A small multi-label image tagger, trained from scratch: 24-pixel images.
Rows from block 10 of a small multi-label image tagger, named by matrix and row number. Rows with one number belong to one channel. Each number is 50 + 15 x the weight over its row's rms, rounded and kept within 0 to 99. All counts start at 0. After the name is the row's rms in percent of the matrix's.
Before each channel's rows are labels from the 100 images, of 14976, where the channel reaches its highest value: "strongest on" is what is common among them. Only what is clearly more common there than usual is listed. The data: photos of plants, animals and fungi (iNaturalist).
# convs0: first 3x3 conv (model.blocks.10.convs.0.weight, 384x384x3x3, each kernel summed), inputs 128-255
# convs1: second 3x3 conv (model.blocks.10.convs.1.weight, 384x384x3x3, transposed, each kernel summed), outputs 128-255

strongest on: phylum Chordata; class Aves; order Anseriformes; family: Anatidae
convs0.26 083:61 79 34 76 22 57 57 45 66 80 44 58 30 56 46 61 33 72 45 45 23 79 62 56 62 43 54 65 47 16 65 54 73 49 57 48 51 61 80 54 52 52 45 40 64 51 71 51 57 69 44 58 45 41 65 19 74 78 44 37 39 54 58 50 50 29 60 51 43 47 48 28 46 30 61 38 49 71 49 48 41 47 77 44 69 27 55 35 49 52 36 53 57 50 42 55 45 38 63 44 68 54 60 67 43 28 26 29 68 23 27 56 55 43 46 78 34 57 36 85 51 28 70 60 54 35 60 79
convs1.26 079:44 40 53 52 32 46 85 37 46 41 51 45 41 34 52 09 60 61 51 46 47 52 46 28 50 51 34 43 37 15 38 42 38 34 40 39 33 29 51 45 40 21 48 46 22 34 49 44 48 39 57 34 44 37 47 29 45 55 53 76 33 68 42 49 73 33 52 72 66 70 43 75 33 27 58 34 51 38 09 35 61 42 36 75 65 97 30 92 34 56 51 66 47 57 59 65 25 49 43 24 64 47 36 29 57 70 54 38 40 53 52 40 27 56 38 18 57 57 57 33 31 46 41 50 58 46 24 47

strongest on: class Aves; order Passeriformes
convs0.270 081:62 29 41 55 32 75 67 55 40 52 60 74 62 51 36 69 67 32 51 51 20 25 66 40 71 61 46 31 18 19 45 58 77 57 49 32 49 46 56 53 66 51 55 65 22 41 26 30 48 44 62 29 46 47 77 64 64 11 58 63 72 36 51 64 72 60 44 40 52 67 47 36 55 61 48 41 50 71 65 64 99 83 80 58 48 38 41 60 59 61 67 42 60 53 42 46 75 52 59 55 57 51 64 63 43 47 50 43 65 71 68 35 65 55 43 95 66 59 58 73 66 79 55 41 61 60 65 55
convs1.270 088:54 38 47 68 77 63 58 55 29 69 69 58 55 59 61 44 36 68 42 84 55 55 66 78 63 57 72 72 62 63 65 64 72 59 69 68 08 30 59 48 73 37 39 59 54 58 38 29 35 53 61 46 68 12 70 67 29 64 44 48 53 41 21 45 51 56 60 66 52 54 47 51 47 64 64 47 41 51 13 47 13 37 19 50 73 47 43 50 33 42 30 42 43 41 36 66 42 47 61 59 57 43 27 56 51 50 58 65 58 36 36 62 58 61 61 33 30 53 46 25 58 45 36 52 50 71 52 48

strongest on: class Insecta; phylum Arthropoda; order Lepidoptera
convs0.232 108:66 41 42 61 69 49 47 60 49 47 61 64 61 60 51 60 76 55 42 64 59 32 56 64 73 69 59 18 27 40 40 60 70 58 59 37 55 27 51 45 54 59 54 54 61 68 25 22 55 40 54 27 50 52 79 63 63 35 73 57 46 52 60 65 64 62 49 51 64 76 30 71 58 50 56 60 61 62 69 53 85 88 80 71 56 31 52 71 54 50 83 39 69 48 45 67 63 63 60 55 66 66 67 56 69 51 52 55 61 53 60 52 53 57 51 78 56 52 65 78 63 61 40 53 75 69 55 35
convs1.232 099:55 53 66 45 50 51 67 55 29 45 48 44 44 48 31 55 37 48 60 54 47 48 52 63 61 49 68 68 56 60 55 67 49 54 45 56 35 51 47 44 53 58 62 51 75 80 52 29 25 53 45 49 53 41 38 53 61 43 26 46 52 48 41 42 61 61 63 76 45 28 66 40 59 56 48 62 54 65 23 55 46 30 27 43 77 37 63 42 40 29 48 59 68 65 37 71 46 53 55 69 66 25 42 61 77 38 62 86 49 49 20 70 75 62 54 32 19 54 51 38 60 51 36 54 47 67 58 56

strongest on: class Aves
convs0.169 087:46 67 52 46 10 70 19 68 59 73 41 44 22 14 46 54 49 42 60 57 35 55 70 63 41 38 35 37 67 72 62 64 64 36 39 40 38 55 42 63 62 45 13 51 44 50 74 46 55 90 42 58 39 47 63 08 32 50 42 31 54 58 44 49 53 54 52 44 53 29 60 26 63 44 55 58 45 43 59 33 20 27 17 24 57 26 39 10 46 27 26 55 47 67 39 68 33 40 55 48 49 45 42 68 74 32 47 66 49 45 36 48 38 56 45 39 24 36 39 73 46 42 64 27 35 25 37 65
convs1.169 092:37 32 20 54 60 43 81 71 56 50 40 40 62 49 45 17 33 44 23 31 43 29 58 37 59 43 57 58 47 72 44 61 40 55 61 44 42 59 48 43 34 38 42 67 62 56 33 69 35 45 31 22 41 51 48 30 50 46 35 50 48 44 48 63 41 50 43 32 50 65 58 63 38 25 40 54 48 44 41 34 47 40 43 51 41 37 63 67 19 71 50 26 14 35 61 48 53 52 28 50 28 70 40 51 58 15 25 41 51 31 52 45 28 61 28 44 47 33 45 32 32 45 20 18 36 29 42 41

strongest on: kingdom Plantae; phylum Tracheophyta; class Magnoliopsida
convs0.153 116:60 85 38 56 55 70 57 48 56 57 58 54 58 53 27 39 62 48 53 61 54 48 57 53 67 49 54 47 27 32 33 77 49 78 49 46 53 40 63 49 46 56 27 57 57 52 69 55 66 55 67 30 62 52 54 52 68 78 54 39 28 68 58 76 34 39 38 41 36 64 23 42 46 38 57 26 52 51 39 36 52 59 52 49 47 41 29 48 23 32 44 32 59 42 39 32 53 40 30 19 65 48 38 41 63 47 14 18 45 22 28 24 49 29 45 68 61 52 53 75 56 58 55 50 37 35 44 49
convs1.153 096:30 46 52 44 40 33 50 41 38 32 32 62 54 43 40 42 27 63 71 28 46 43 29 37 35 62 37 38 30 40 39 18 24 30 37 30 37 51 48 43 36 59 26 43 42 61 74 30 42 41 77 59 27 28 38 33 37 40 31 58 38 76 37 48 55 47 46 61 35 05 55 36 45 66 39 63 51 27 24 41 51 19 32 70 58 85 65 58 66 39 31 40 55 37 26 62 51 67 47 51 71 17 44 65 43 69 40 47 45 60 29 44 35 61 52 45 05 26 56 34 41 40 53 46 34 59 33 61

strongest on: phylum Arthropoda; class Insecta
convs0.92 107:52 76 51 58 37 34 78 47 65 81 72 68 36 51 72 60 62 57 57 63 39 66 53 73 68 48 37 35 27 65 63 73 75 34 43 66 27 59 82 57 44 77 14 65 57 53 45 69 33 63 30 47 67 00 66 17 69 61 58 57 23 43 38 78 55 58 44 68 59 43 36 45 59 40 68 46 63 63 68 51 38 30 80 40 49 39 58 46 49 40 33 52 50 50 26 54 53 57 53 50 62 51 50 61 64 17 09 22 78 55 47 37 65 38 44 82 39 27 48 93 65 47 56 48 46 40 63 54
convs1.92 095:49 48 72 42 37 47 46 61 49 41 39 51 45 41 55 60 87 53 53 43 47 42 39 25 47 27 37 50 43 38 52 35 56 45 55 44 27 51 46 48 40 54 76 50 42 39 49 43 43 46 61 59 58 40 48 46 44 32 43 48 52 34 30 40 57 49 74 92 63 50 80 39 45 46 47 52 45 69 20 37 37 48 49 49 79 57 60 58 42 52 73 35 37 47 78 79 32 60 26 34 65 62 58 66 42 51 52 80 41 40 58 78 85 55 37 23 55 40 43 32 58 60 37 35 35 45 60 55

strongest on: class Insecta; phylum Arthropoda; order Lepidoptera; family: Nymphalidae
convs0.185 082:38 44 59 63 57 60 54 57 38 65 65 65 32 31 56 35 63 27 55 38 72 52 54 41 56 68 43 48 45 59 71 58 40 51 21 57 53 61 08 79 47 45 64 91 39 51 14 23 52 43 33 53 52 60 76 39 58 57 65 48 49 53 40 53 53 53 58 48 67 65 37 56 55 25 42 37 22 61 54 21 33 60 43 42 38 62 70 45 44 60 61 29 41 49 25 47 60 66 68 60 60 46 55 59 29 38 21 84 38 71 61 35 63 39 53 66 73 41 57 43 27 32 39 54 33 48 57 38
convs1.185 105:60 42 51 53 54 59 67 90 55 45 55 34 58 65 61 47 78 46 21 66 58 58 52 69 69 27 66 32 56 85 31 37 50 62 67 48 55 64 75 45 61 70 58 45 55 45 40 80 83 60 40 33 58 53 57 55 64 74 41 49 43 50 59 64 21 73 38 59 35 61 24 42 46 42 43 60 40 45 50 27 53 51 54 50 24 46 42 57 39 54 48 23 22 24 64 54 33 36 15 57 60 54 67 49 70 48 36 55 35 20 51 43 47 54 33 47 63 32 24 77 39 57 48 15 24 87 37 40

strongest on: phylum Arthropoda; class Insecta; order Lepidoptera
convs0.281 097:59 65 62 61 39 65 41 56 51 60 53 54 51 42 44 43 60 38 47 67 54 26 56 61 52 51 63 48 49 46 54 60 61 52 60 40 52 46 65 40 66 30 36 43 34 49 54 34 56 40 61 29 62 72 53 43 33 56 43 44 44 51 70 54 49 48 38 44 35 70 31 51 82 55 52 18 43 20 49 10 71 66 38 30 40 51 44 17 26 28 36 31 47 31 43 26 64 39 37 37 53 54 25 17 51 44 34 60 38 52 31 37 10 23 13 39 60 67 84 50 74 74 42 71 20 33 40 33
convs1.281 096:40 62 31 35 42 32 42 56 45 28 46 66 34 36 37 36 59 52 60 51 41 42 39 58 42 55 43 18 27 35 31 46 33 39 45 21 53 42 46 62 30 82 73 55 39 48 65 41 40 62 43 54 27 40 22 38 39 40 36 30 42 54 61 37 59 46 54 53 47 36 37 52 25 48 50 28 54 31 36 27 30 00 15 26 53 39 64 52 55 46 36 39 28 60 50 55 48 52 47 58 46 62 47 41 75 65 35 64 46 66 35 46 41 51 39 57 35 30 47 52 45 31 67 32 41 43 45 45

strongest on: phylum Chordata; class Aves
convs0.198 079:65 58 39 41 38 41 63 70 63 74 65 48 57 23 34 27 70 30 56 79 34 66 58 75 50 54 68 43 46 82 66 60 55 56 36 46 18 69 60 40 23 36 57 53 81 51 40 69 49 63 57 32 64 38 43 44 14 60 61 26 49 43 42 74 20 49 46 60 40 56 75 25 81 25 37 37 49 53 37 28 62 53 35 32 51 34 34 33 24 27 21 57 41 31 45 52 80 45 21 19 35 55 54 31 58 35 20 55 46 29 27 55 49 52 31 42 62 42 54 36 49 52 57 53 21 48 31 35
convs1.198 094:44 48 26 45 41 40 46 58 56 46 50 52 49 55 48 50 53 53 55 51 42 56 42 29 48 53 38 22 29 36 50 49 50 50 54 36 49 64 42 69 44 51 64 49 31 39 40 71 52 54 49 60 50 35 51 46 37 58 46 67 47 48 60 51 38 42 45 24 44 35 24 55 37 48 61 41 59 40 20 30 38 32 43 67 41 47 39 58 49 62 49 29 11 53 61 59 41 47 39 24 31 36 66 73 30 48 36 33 48 31 63 37 04 49 46 53 30 32 34 31 38 38 47 30 31 54 27 30

strongest on: kingdom Plantae; phylum Tracheophyta; class Magnoliopsida
convs0.311 123:58 76 40 38 38 48 50 43 32 48 68 59 47 36 23 36 50 37 55 56 45 32 40 47 60 45 40 40 44 54 38 59 57 52 40 47 43 32 65 43 47 40 07 39 47 41 67 68 39 30 79 36 64 23 44 28 58 72 46 59 41 65 36 69 41 37 35 31 28 60 48 29 35 40 63 39 67 56 39 50 58 66 61 62 37 34 27 50 30 55 49 46 40 41 32 34 53 48 27 20 64 51 52 34 55 46 15 36 56 20 41 34 56 27 45 64 60 56 57 68 55 61 41 59 49 42 54 47
convs1.311 103:55 56 47 57 45 48 45 47 33 57 49 55 51 58 45 52 46 57 75 53 44 40 41 61 61 59 58 40 45 46 39 49 42 43 43 43 48 57 50 27 47 49 44 47 34 26 66 64 34 47 72 55 48 48 49 43 35 47 37 62 40 71 30 54 42 44 47 53 39 11 23 44 51 76 60 46 70 18 24 45 41 06 30 47 47 68 56 44 45 40 27 39 49 54 05 55 52 63 57 35 61 36 33 58 18 61 37 23 46 51 47 31 24 46 42 60 24 27 52 40 41 38 63 38 34 40 34 29

strongest on: class Insecta; phylum Arthropoda; order Lepidoptera
convs0.226 120:74 35 45 57 58 62 60 70 54 50 61 66 55 63 53 51 67 54 45 54 56 42 61 58 76 72 53 24 21 43 48 69 76 66 58 41 47 32 52 68 57 63 45 59 53 71 24 16 60 48 43 24 48 50 79 55 70 47 66 36 46 46 48 59 61 70 62 51 56 75 17 62 57 42 63 54 53 66 73 42 83 79 78 56 59 31 59 57 49 42 55 41 61 46 44 61 64 58 59 58 68 56 60 58 74 33 30 36 58 58 51 49 54 50 51 80 60 56 74 77 53 53 40 50 44 80 55 48
convs1.226 104:56 54 70 49 57 60 53 42 39 49 56 51 41 52 41 63 42 56 63 67 45 35 60 65 61 49 60 65 55 47 60 68 50 54 51 60 34 50 55 47 56 59 63 55 70 74 49 37 33 48 46 61 56 56 45 57 54 44 37 36 62 40 52 42 71 50 69 80 50 37 75 48 48 52 45 51 45 63 18 47 39 29 08 38 73 39 70 27 50 40 44 39 60 74 42 66 44 61 47 69 71 42 46 54 78 39 59 80 54 52 30 79 72 52 49 23 13 42 49 26 62 46 43 43 47 42 62 61

strongest on: order Lepidoptera; order Charadriiformes
convs0.23 114:45 65 45 35 45 53 31 51 45 60 40 39 55 28 40 60 60 72 49 49 30 70 47 40 46 50 47 46 58 47 28 36 45 62 71 46 32 37 31 51 33 56 38 37 68 59 51 51 61 66 43 42 63 33 47 38 49 49 48 42 35 53 56 63 37 40 35 50 22 51 34 34 59 15 35 35 51 22 44 46 41 61 48 30 36 42 61 40 50 43 54 39 57 48 40 49 41 40 33 62 68 34 42 40 55 56 25 26 52 36 60 29 47 48 44 64 50 50 53 49 27 31 35 53 37 33 40 48
convs1.23 092:41 66 45 36 59 37 47 40 51 46 29 60 42 47 46 45 13 62 61 26 40 47 40 33 45 57 50 45 36 26 31 22 35 54 67 39 41 22 45 55 35 79 39 35 35 57 60 58 68 49 73 67 35 39 51 46 68 45 53 41 42 72 50 59 65 55 28 53 50 36 63 73 59 46 35 64 59 24 49 71 45 44 64 72 39 61 52 42 72 33 56 66 38 44 56 57 80 78 52 35 87 64 28 58 52 63 80 49 62 50 19 11 37 57 72 50 21 47 72 62 57 47 38 55 49 63 42 59

strongest on: phylum Tracheophyta; kingdom Plantae
convs0.239 088:64 74 15 63 58 70 58 69 63 71 62 70 55 62 41 45 57 57 54 60 45 43 53 54 77 59 66 44 05 44 41 67 81 75 62 51 44 43 50 68 47 64 54 51 65 59 63 21 84 51 54 36 62 70 52 58 81 71 61 62 37 60 64 79 45 61 33 76 38 54 29 59 55 42 41 29 38 52 63 28 74 62 72 31 42 39 42 39 54 11 35 50 67 59 41 49 49 49 58 42 78 30 51 55 53 47 40 34 63 56 63 51 36 59 46 75 42 52 49 77 49 63 83 46 33 51 37 62
convs1.239 074:43 50 68 52 41 48 60 37 56 45 51 51 16 35 43 62 32 20 48 42 42 14 47 56 36 51 30 40 45 38 81 40 40 47 35 52 34 71 40 49 49 50 38 67 52 62 49 24 55 30 67 50 30 21 48 44 31 52 44 48 37 40 44 37 54 34 65 46 32 29 55 41 33 22 39 49 51 51 12 35 53 72 05 51 66 49 64 15 47 63 46 40 49 40 49 61 51 45 32 42 50 50 13 56 54 41 39 56 23 46 18 56 42 52 37 28 19 31 47 38 12 15 37 35 35 43 34 41

strongest on: phylum Chordata; class Aves; order Accipitriformes; family: Accipitridae
convs0.38 152:58 03 70 53 62 67 17 38 40 37 51 33 54 59 47 40 36 62 60 31 49 62 67 35 45 40 48 66 64 45 61 13 36 54 46 51 52 43 43 31 71 60 49 41 54 42 65 44 48 60 43 67 31 46 14 56 52 44 46 49 51 61 47 33 70 48 33 30 62 62 55 57 24 63 42 33 35 31 66 63 35 27 39 41 26 68 34 67 45 42 40 39 50 32 60 44 43 29 81 19 17 42 22 36 36 86 84 65 38 41 49 59 33 47 56 17 62 55 73 32 50 54 18 48 44 48 66 18
convs1.38 130:48 41 21 46 44 44 41 63 52 47 47 35 51 48 48 38 32 40 38 50 50 47 47 45 49 46 45 22 37 52 31 57 46 47 40 35 56 50 46 37 48 59 18 40 47 51 58 50 54 49 21 38 51 42 48 48 53 48 32 51 47 41 66 56 25 36 30 40 66 27 67 50 73 54 29 30 19 51 35 63 73 65 32 61 23 50 35 47 44 31 56 91 86 68 53 45 28 39 82 05 46 36 44 18 52 56 47 36 63 73 43 46 63 33 59 39 49 60 54 30 50 56 47 90 77 33 23 36

strongest on: phylum Tracheophyta; kingdom Plantae
convs0.266 100:50 53 45 58 74 64 50 50 43 71 41 69 39 56 40 68 59 65 55 46 58 44 54 46 63 67 46 29 21 43 53 75 77 64 58 40 44 21 53 59 62 54 65 49 58 71 28 44 59 44 60 39 32 53 59 50 68 48 65 54 43 71 52 82 56 41 57 31 00 53 40 59 48 55 62 42 43 28 59 39 61 43 52 57 28 28 29 54 25 30 19 42 44 73 37 19 64 54 35 40 34 45 35 44 65 71 00 32 47 24 52 38 16 43 49 79 49 48 52 58 88 45 53 31 30 43 58 45
convs1.266 092:45 38 51 48 42 40 38 49 44 51 41 66 55 34 40 88 25 35 66 30 47 44 49 42 21 68 44 24 43 37 54 42 41 39 47 48 65 77 39 53 41 78 46 65 40 75 62 14 25 56 52 47 37 40 31 40 41 42 27 47 38 58 52 38 68 61 73 56 80 24 71 34 55 48 46 46 57 57 45 53 29 62 18 14 83 51 74 45 73 42 42 51 45 58 38 84 67 42 53 27 36 60 35 83 63 65 54 70 27 57 09 68 55 64 58 20 42 37 39 26 43 32 51 50 40 34 65 40

strongest on: class Insecta; phylum Arthropoda; order Lepidoptera; family: Nymphalidae
convs0.108 082:65 49 51 51 70 56 45 98 78 68 43 56 61 65 61 49 57 43 70 54 55 67 77 52 72 29 70 41 37 74 73 69 45 72 58 54 32 72 11 44 80 76 69 65 55 58 53 50 43 51 47 71 60 29 88 79 69 39 72 44 68 37 35 63 69 73 45 54 66 52 43 69 78 44 45 49 42 42 77 78 58 46 57 62 58 62 42 49 52 64 43 49 39 47 46 66 49 87 74 56 22 63 58 64 52 50 75 68 55 63 69 49 36 61 42 51 59 48 34 42 37 85 62 50 69 34 62 52
convs1.108 092:74 36 50 71 72 80 58 81 54 82 73 58 41 79 60 59 58 34 21 82 69 55 75 67 74 45 80 65 80 78 49 66 71 50 77 57 53 61 62 58 72 80 54 50 44 42 27 68 54 65 53 32 76 46 74 69 54 89 42 41 64 57 45 71 28 44 55 44 61 51 54 44 63 34 46 44 44 49 38 40 54 50 71 54 52 37 49 32 24 46 43 55 65 21 70 60 38 59 59 55 59 41 39 48 47 77 49 65 33 45 22 52 50 41 51 42 64 45 37 49 44 63 58 51 51 65 33 30

strongest on: phylum Chordata; class Aves; order Anseriformes; family: Anatidae
convs0.83 080:76 82 45 78 39 32 55 80 77 62 67 57 30 62 63 70 46 77 42 63 27 54 39 88 82 53 74 39 32 51 67 44 76 63 53 54 34 39 79 68 60 56 36 56 62 60 34 59 73 61 37 44 75 51 64 30 69 75 45 41 32 39 60 59 56 60 62 60 50 22 30 33 79 14 51 31 42 56 53 47 41 50 66 24 56 45 59 54 63 34 34 37 69 33 37 49 46 40 63 64 49 53 44 58 43 47 00 46 48 40 35 17 46 46 55 85 13 46 33 75 50 29 71 74 38 29 75 52
convs1.83 076:63 30 71 63 52 66 77 52 52 66 76 33 62 49 66 83 64 54 46 62 70 78 59 54 79 55 51 58 47 44 62 55 56 53 70 57 36 46 64 46 50 36 67 44 58 33 42 82 74 58 94 62 82 43 63 48 57 65 65 76 53 60 23 60 54 32 60 42 64 60 35 51 39 47 50 71 65 38 31 37 58 62 64 81 51 99 38 50 62 69 65 53 39 39 79 63 38 56 31 27 57 73 56 35 44 60 32 67 48 40 59 26 48 37 24 44 60 49 42 41 40 27 38 35 28 64 44 29

strongest on: class Insecta; phylum Arthropoda; order Lepidoptera
convs0.252 100:66 43 62 58 55 57 72 68 44 49 47 69 54 50 66 55 54 49 37 49 52 41 55 44 61 72 37 30 23 51 51 76 84 71 77 52 53 39 62 70 71 61 46 57 50 69 28 38 80 39 58 34 54 54 84 54 82 46 71 48 35 58 56 85 74 52 56 50 42 69 25 64 49 54 63 45 53 55 68 67 90 82 82 68 51 39 63 40 52 47 51 42 63 48 50 50 62 69 72 55 74 57 60 66 69 52 31 34 69 56 55 41 53 59 32 78 56 70 56 82 57 48 53 60 38 56 65 44
convs1.252 100:53 68 65 48 57 62 50 33 24 54 56 42 49 43 49 72 18 52 50 63 48 43 59 70 64 35 60 64 55 46 61 66 58 48 49 67 39 53 49 42 53 54 54 32 80 81 63 30 38 55 48 57 57 50 48 48 68 43 36 43 62 54 49 49 65 45 59 88 50 25 70 36 47 44 49 64 62 44 21 42 43 58 16 25 71 40 78 63 59 17 33 44 61 34 46 58 44 42 47 75 68 40 20 74 56 25 57 89 39 49 34 66 56 59 41 21 24 46 49 24 39 31 39 32 31 58 63 75

strongest on: kingdom Plantae; phylum Tracheophyta; class Magnoliopsida
convs0.360 114:54 87 51 64 42 50 52 48 61 86 57 60 26 36 65 35 53 53 58 60 51 55 54 54 56 56 67 49 44 42 39 77 56 53 69 58 47 61 49 53 55 71 32 58 42 53 79 43 47 47 58 46 78 40 75 21 65 80 48 30 45 80 71 74 62 34 53 72 37 49 51 22 61 25 10 73 54 58 52 55 39 54 41 76 72 59 44 28 62 47 38 43 61 68 43 53 63 61 26 39 63 67 53 60 46 60 30 22 56 46 47 46 46 38 57 53 52 50 37 58 38 28 65 72 69 34 60 73
convs1.360 112:30 48 32 30 30 28 44 49 45 32 30 53 35 39 55 40 45 50 58 32 34 52 23 34 29 56 20 19 26 48 38 38 31 55 37 25 45 72 38 49 34 51 48 47 60 73 55 28 38 60 50 39 31 38 41 40 49 34 33 43 26 56 57 25 27 64 37 22 45 35 23 33 31 49 49 29 26 13 33 19 46 64 69 49 02 59 49 46 41 48 42 32 35 36 49 40 40 48 37 43 57 63 50 65 47 41 28 51 43 31 49 27 25 80 24 37 38 25 21 28 34 35 43 23 35 50 23 54

strongest on: order Lepidoptera
convs0.250 100:54 48 56 53 64 63 51 53 65 69 48 79 44 56 60 62 53 64 65 44 41 37 51 53 82 71 60 20 09 30 52 69 78 61 59 46 66 35 54 51 73 65 65 63 65 61 28 16 67 46 56 26 45 84 56 58 80 42 66 30 49 58 65 78 77 63 56 51 28 65 15 49 66 48 47 35 38 54 74 40 60 36 61 47 46 37 51 48 42 34 32 28 59 63 22 51 61 45 59 39 62 34 29 70 54 57 29 17 69 40 54 42 35 50 54 71 58 57 61 77 58 47 45 36 37 52 55 49
convs1.250 094:62 32 89 65 44 68 51 55 35 53 69 65 49 55 63 80 44 38 53 64 52 35 64 69 52 50 58 54 71 66 72 41 61 51 59 66 49 63 47 59 60 60 47 68 48 77 62 32 38 63 69 48 46 19 48 52 46 53 30 52 54 42 46 46 53 61 61 44 50 31 43 25 37 21 43 66 66 44 28 33 48 59 08 45 80 36 67 33 81 38 40 23 50 54 34 84 52 57 26 57 71 45 37 75 49 36 47 71 25 25 53 72 60 74 42 11 36 40 34 19 48 41 60 33 26 43 64 46

strongest on: kingdom Plantae; phylum Tracheophyta; class Magnoliopsida
convs0.137 113:60 79 35 44 59 62 43 40 55 54 62 59 48 49 17 34 62 57 58 59 63 43 52 53 64 43 47 43 45 35 33 75 53 78 46 46 61 49 64 46 47 50 31 49 57 53 70 54 60 42 71 39 62 57 50 46 66 75 45 33 26 71 56 70 40 36 54 30 35 61 29 51 43 17 56 24 45 54 46 38 49 61 54 48 33 40 40 54 21 38 37 41 47 40 36 28 48 43 22 30 67 39 41 45 65 54 04 14 47 19 26 20 59 29 40 68 64 53 54 72 42 58 43 51 37 51 53 50
convs1.137 098:41 43 36 55 46 42 50 41 38 47 45 60 52 50 44 45 35 58 73 42 48 48 34 48 47 60 51 40 32 45 36 31 29 34 32 35 47 48 53 37 39 54 26 47 40 56 69 37 38 47 76 62 41 37 51 33 39 40 43 69 34 71 38 57 56 53 39 63 31 12 35 39 50 67 43 58 60 30 19 45 49 10 34 66 66 89 64 58 57 49 39 45 57 40 31 60 47 55 58 50 60 32 45 59 51 71 44 38 47 62 48 40 42 52 49 46 09 31 61 32 29 37 60 43 35 50 39 51

strongest on: phylum Arthropoda; class Insecta; order Lepidoptera
convs0.328 093:55 59 27 54 45 42 60 59 43 67 53 69 57 41 38 34 49 47 37 58 41 47 69 48 69 73 74 25 27 49 41 67 48 51 53 39 59 39 40 52 62 77 64 58 40 30 58 44 48 60 00 21 64 60 70 61 81 53 53 40 46 53 70 73 76 77 49 57 63 56 19 61 47 55 76 50 39 72 74 61 48 64 65 55 52 48 46 53 52 47 57 47 53 59 28 46 69 50 63 61 70 62 51 74 41 37 54 25 49 60 56 27 58 42 61 99 50 42 60 86 62 80 56 68 56 47 77 59
convs1.328 083:62 48 36 49 72 55 63 37 29 51 63 45 41 68 42 48 66 48 46 90 75 39 71 67 69 49 75 41 57 68 55 71 69 53 59 50 23 71 65 34 65 57 58 52 58 52 51 50 33 63 35 28 62 33 64 81 27 57 31 24 80 35 36 79 48 26 66 51 66 61 36 63 30 39 45 36 59 75 04 32 48 56 64 52 48 66 74 30 48 58 59 49 45 86 60 69 46 55 20 34 41 73 55 22 58 34 54 52 61 55 49 79 42 59 51 34 56 42 50 42 51 23 37 36 57 63 16 33

strongest on: phylum Chordata; class Aves
convs0.322 088:65 70 40 63 52 64 68 55 39 81 54 63 60 43 45 53 59 27 36 37 21 35 60 31 78 47 49 24 35 19 42 70 85 65 51 38 64 45 43 35 47 47 61 60 47 38 60 32 58 41 49 22 55 59 82 78 89 50 58 42 54 74 61 69 62 31 42 54 54 59 49 47 36 73 58 18 37 63 46 56 79 77 54 47 57 47 46 62 44 42 46 50 69 46 28 41 64 34 65 43 85 48 40 61 52 74 57 59 69 52 61 40 60 41 55 87 40 56 38 70 65 65 62 53 45 48 78 73
convs1.322 084:52 41 25 73 68 68 65 53 59 71 74 70 65 54 81 45 48 59 60 84 64 46 67 66 64 70 72 65 64 73 51 52 65 71 58 46 27 39 57 38 59 50 54 48 35 65 51 50 51 48 72 39 62 36 69 43 32 76 27 72 62 80 20 53 50 56 57 67 42 39 43 57 38 48 50 47 41 34 09 38 48 28 43 62 60 56 63 54 54 52 33 45 39 38 66 65 37 62 39 30 54 29 24 50 36 49 36 63 41 26 60 31 48 62 26 48 36 27 45 25 48 56 29 40 43 68 46 39

strongest on: phylum Tracheophyta; kingdom Plantae
convs0.214 084:74 79 30 50 52 40 72 48 49 66 77 66 51 49 52 66 64 55 39 65 42 24 43 69 84 48 68 42 11 40 48 68 56 45 56 50 57 34 63 72 56 53 48 53 52 55 56 46 55 48 66 47 77 69 33 65 87 88 51 48 48 72 57 60 51 45 32 56 30 53 48 34 57 65 51 41 35 58 54 44 77 75 47 34 49 39 51 56 30 41 46 31 62 49 34 24 52 28 61 55 59 48 47 21 64 60 40 24 52 39 42 21 50 31 54 59 53 59 65 70 49 49 57 55 31 32 54 51
convs1.214 086:38 34 36 46 34 43 44 56 42 39 40 68 51 33 30 55 47 45 62 48 42 30 40 51 39 83 51 47 28 21 57 59 31 37 36 33 37 64 33 55 30 58 63 61 37 33 32 22 37 40 84 66 42 21 27 30 36 55 38 46 51 55 31 57 42 54 79 69 54 26 40 39 39 45 34 57 52 27 29 23 53 43 10 61 63 51 63 24 36 52 38 13 32 47 44 72 36 55 59 46 33 51 29 62 33 37 45 52 40 29 37 51 36 47 30 41 28 23 39 35 40 32 57 20 19 55 31 25

strongest on: kingdom Plantae; phylum Tracheophyta; class Magnoliopsida
convs0.165 094:72 65 32 40 29 72 86 40 33 23 64 51 46 54 29 47 46 66 45 49 37 33 59 61 56 53 57 44 35 49 41 53 47 18 22 46 33 24 64 42 42 56 39 59 53 41 62 77 30 57 42 45 62 52 15 42 40 84 43 45 45 36 30 36 42 56 15 34 25 43 46 28 41 55 50 53 69 41 67 33 68 54 68 47 36 24 24 58 25 50 39 41 36 35 31 35 47 47 30 41 21 50 56 14 60 44 27 27 56 39 27 30 50 50 64 61 53 44 55 70 61 40 31 39 33 48 22 25
convs1.165 094:40 40 30 41 36 32 70 71 52 37 37 65 55 44 46 44 37 58 72 54 37 57 42 41 55 70 51 41 25 64 40 32 42 43 54 31 39 45 43 52 32 63 53 38 42 40 41 66 59 41 67 59 41 33 44 42 33 52 43 45 50 58 38 34 28 58 46 61 47 36 30 37 36 45 52 56 56 46 26 27 50 29 29 37 48 26 54 32 55 59 44 23 18 58 29 70 30 65 29 39 34 26 48 39 28 35 28 39 37 30 67 36 18 38 28 40 30 16 27 35 37 26 56 20 20 82 29 33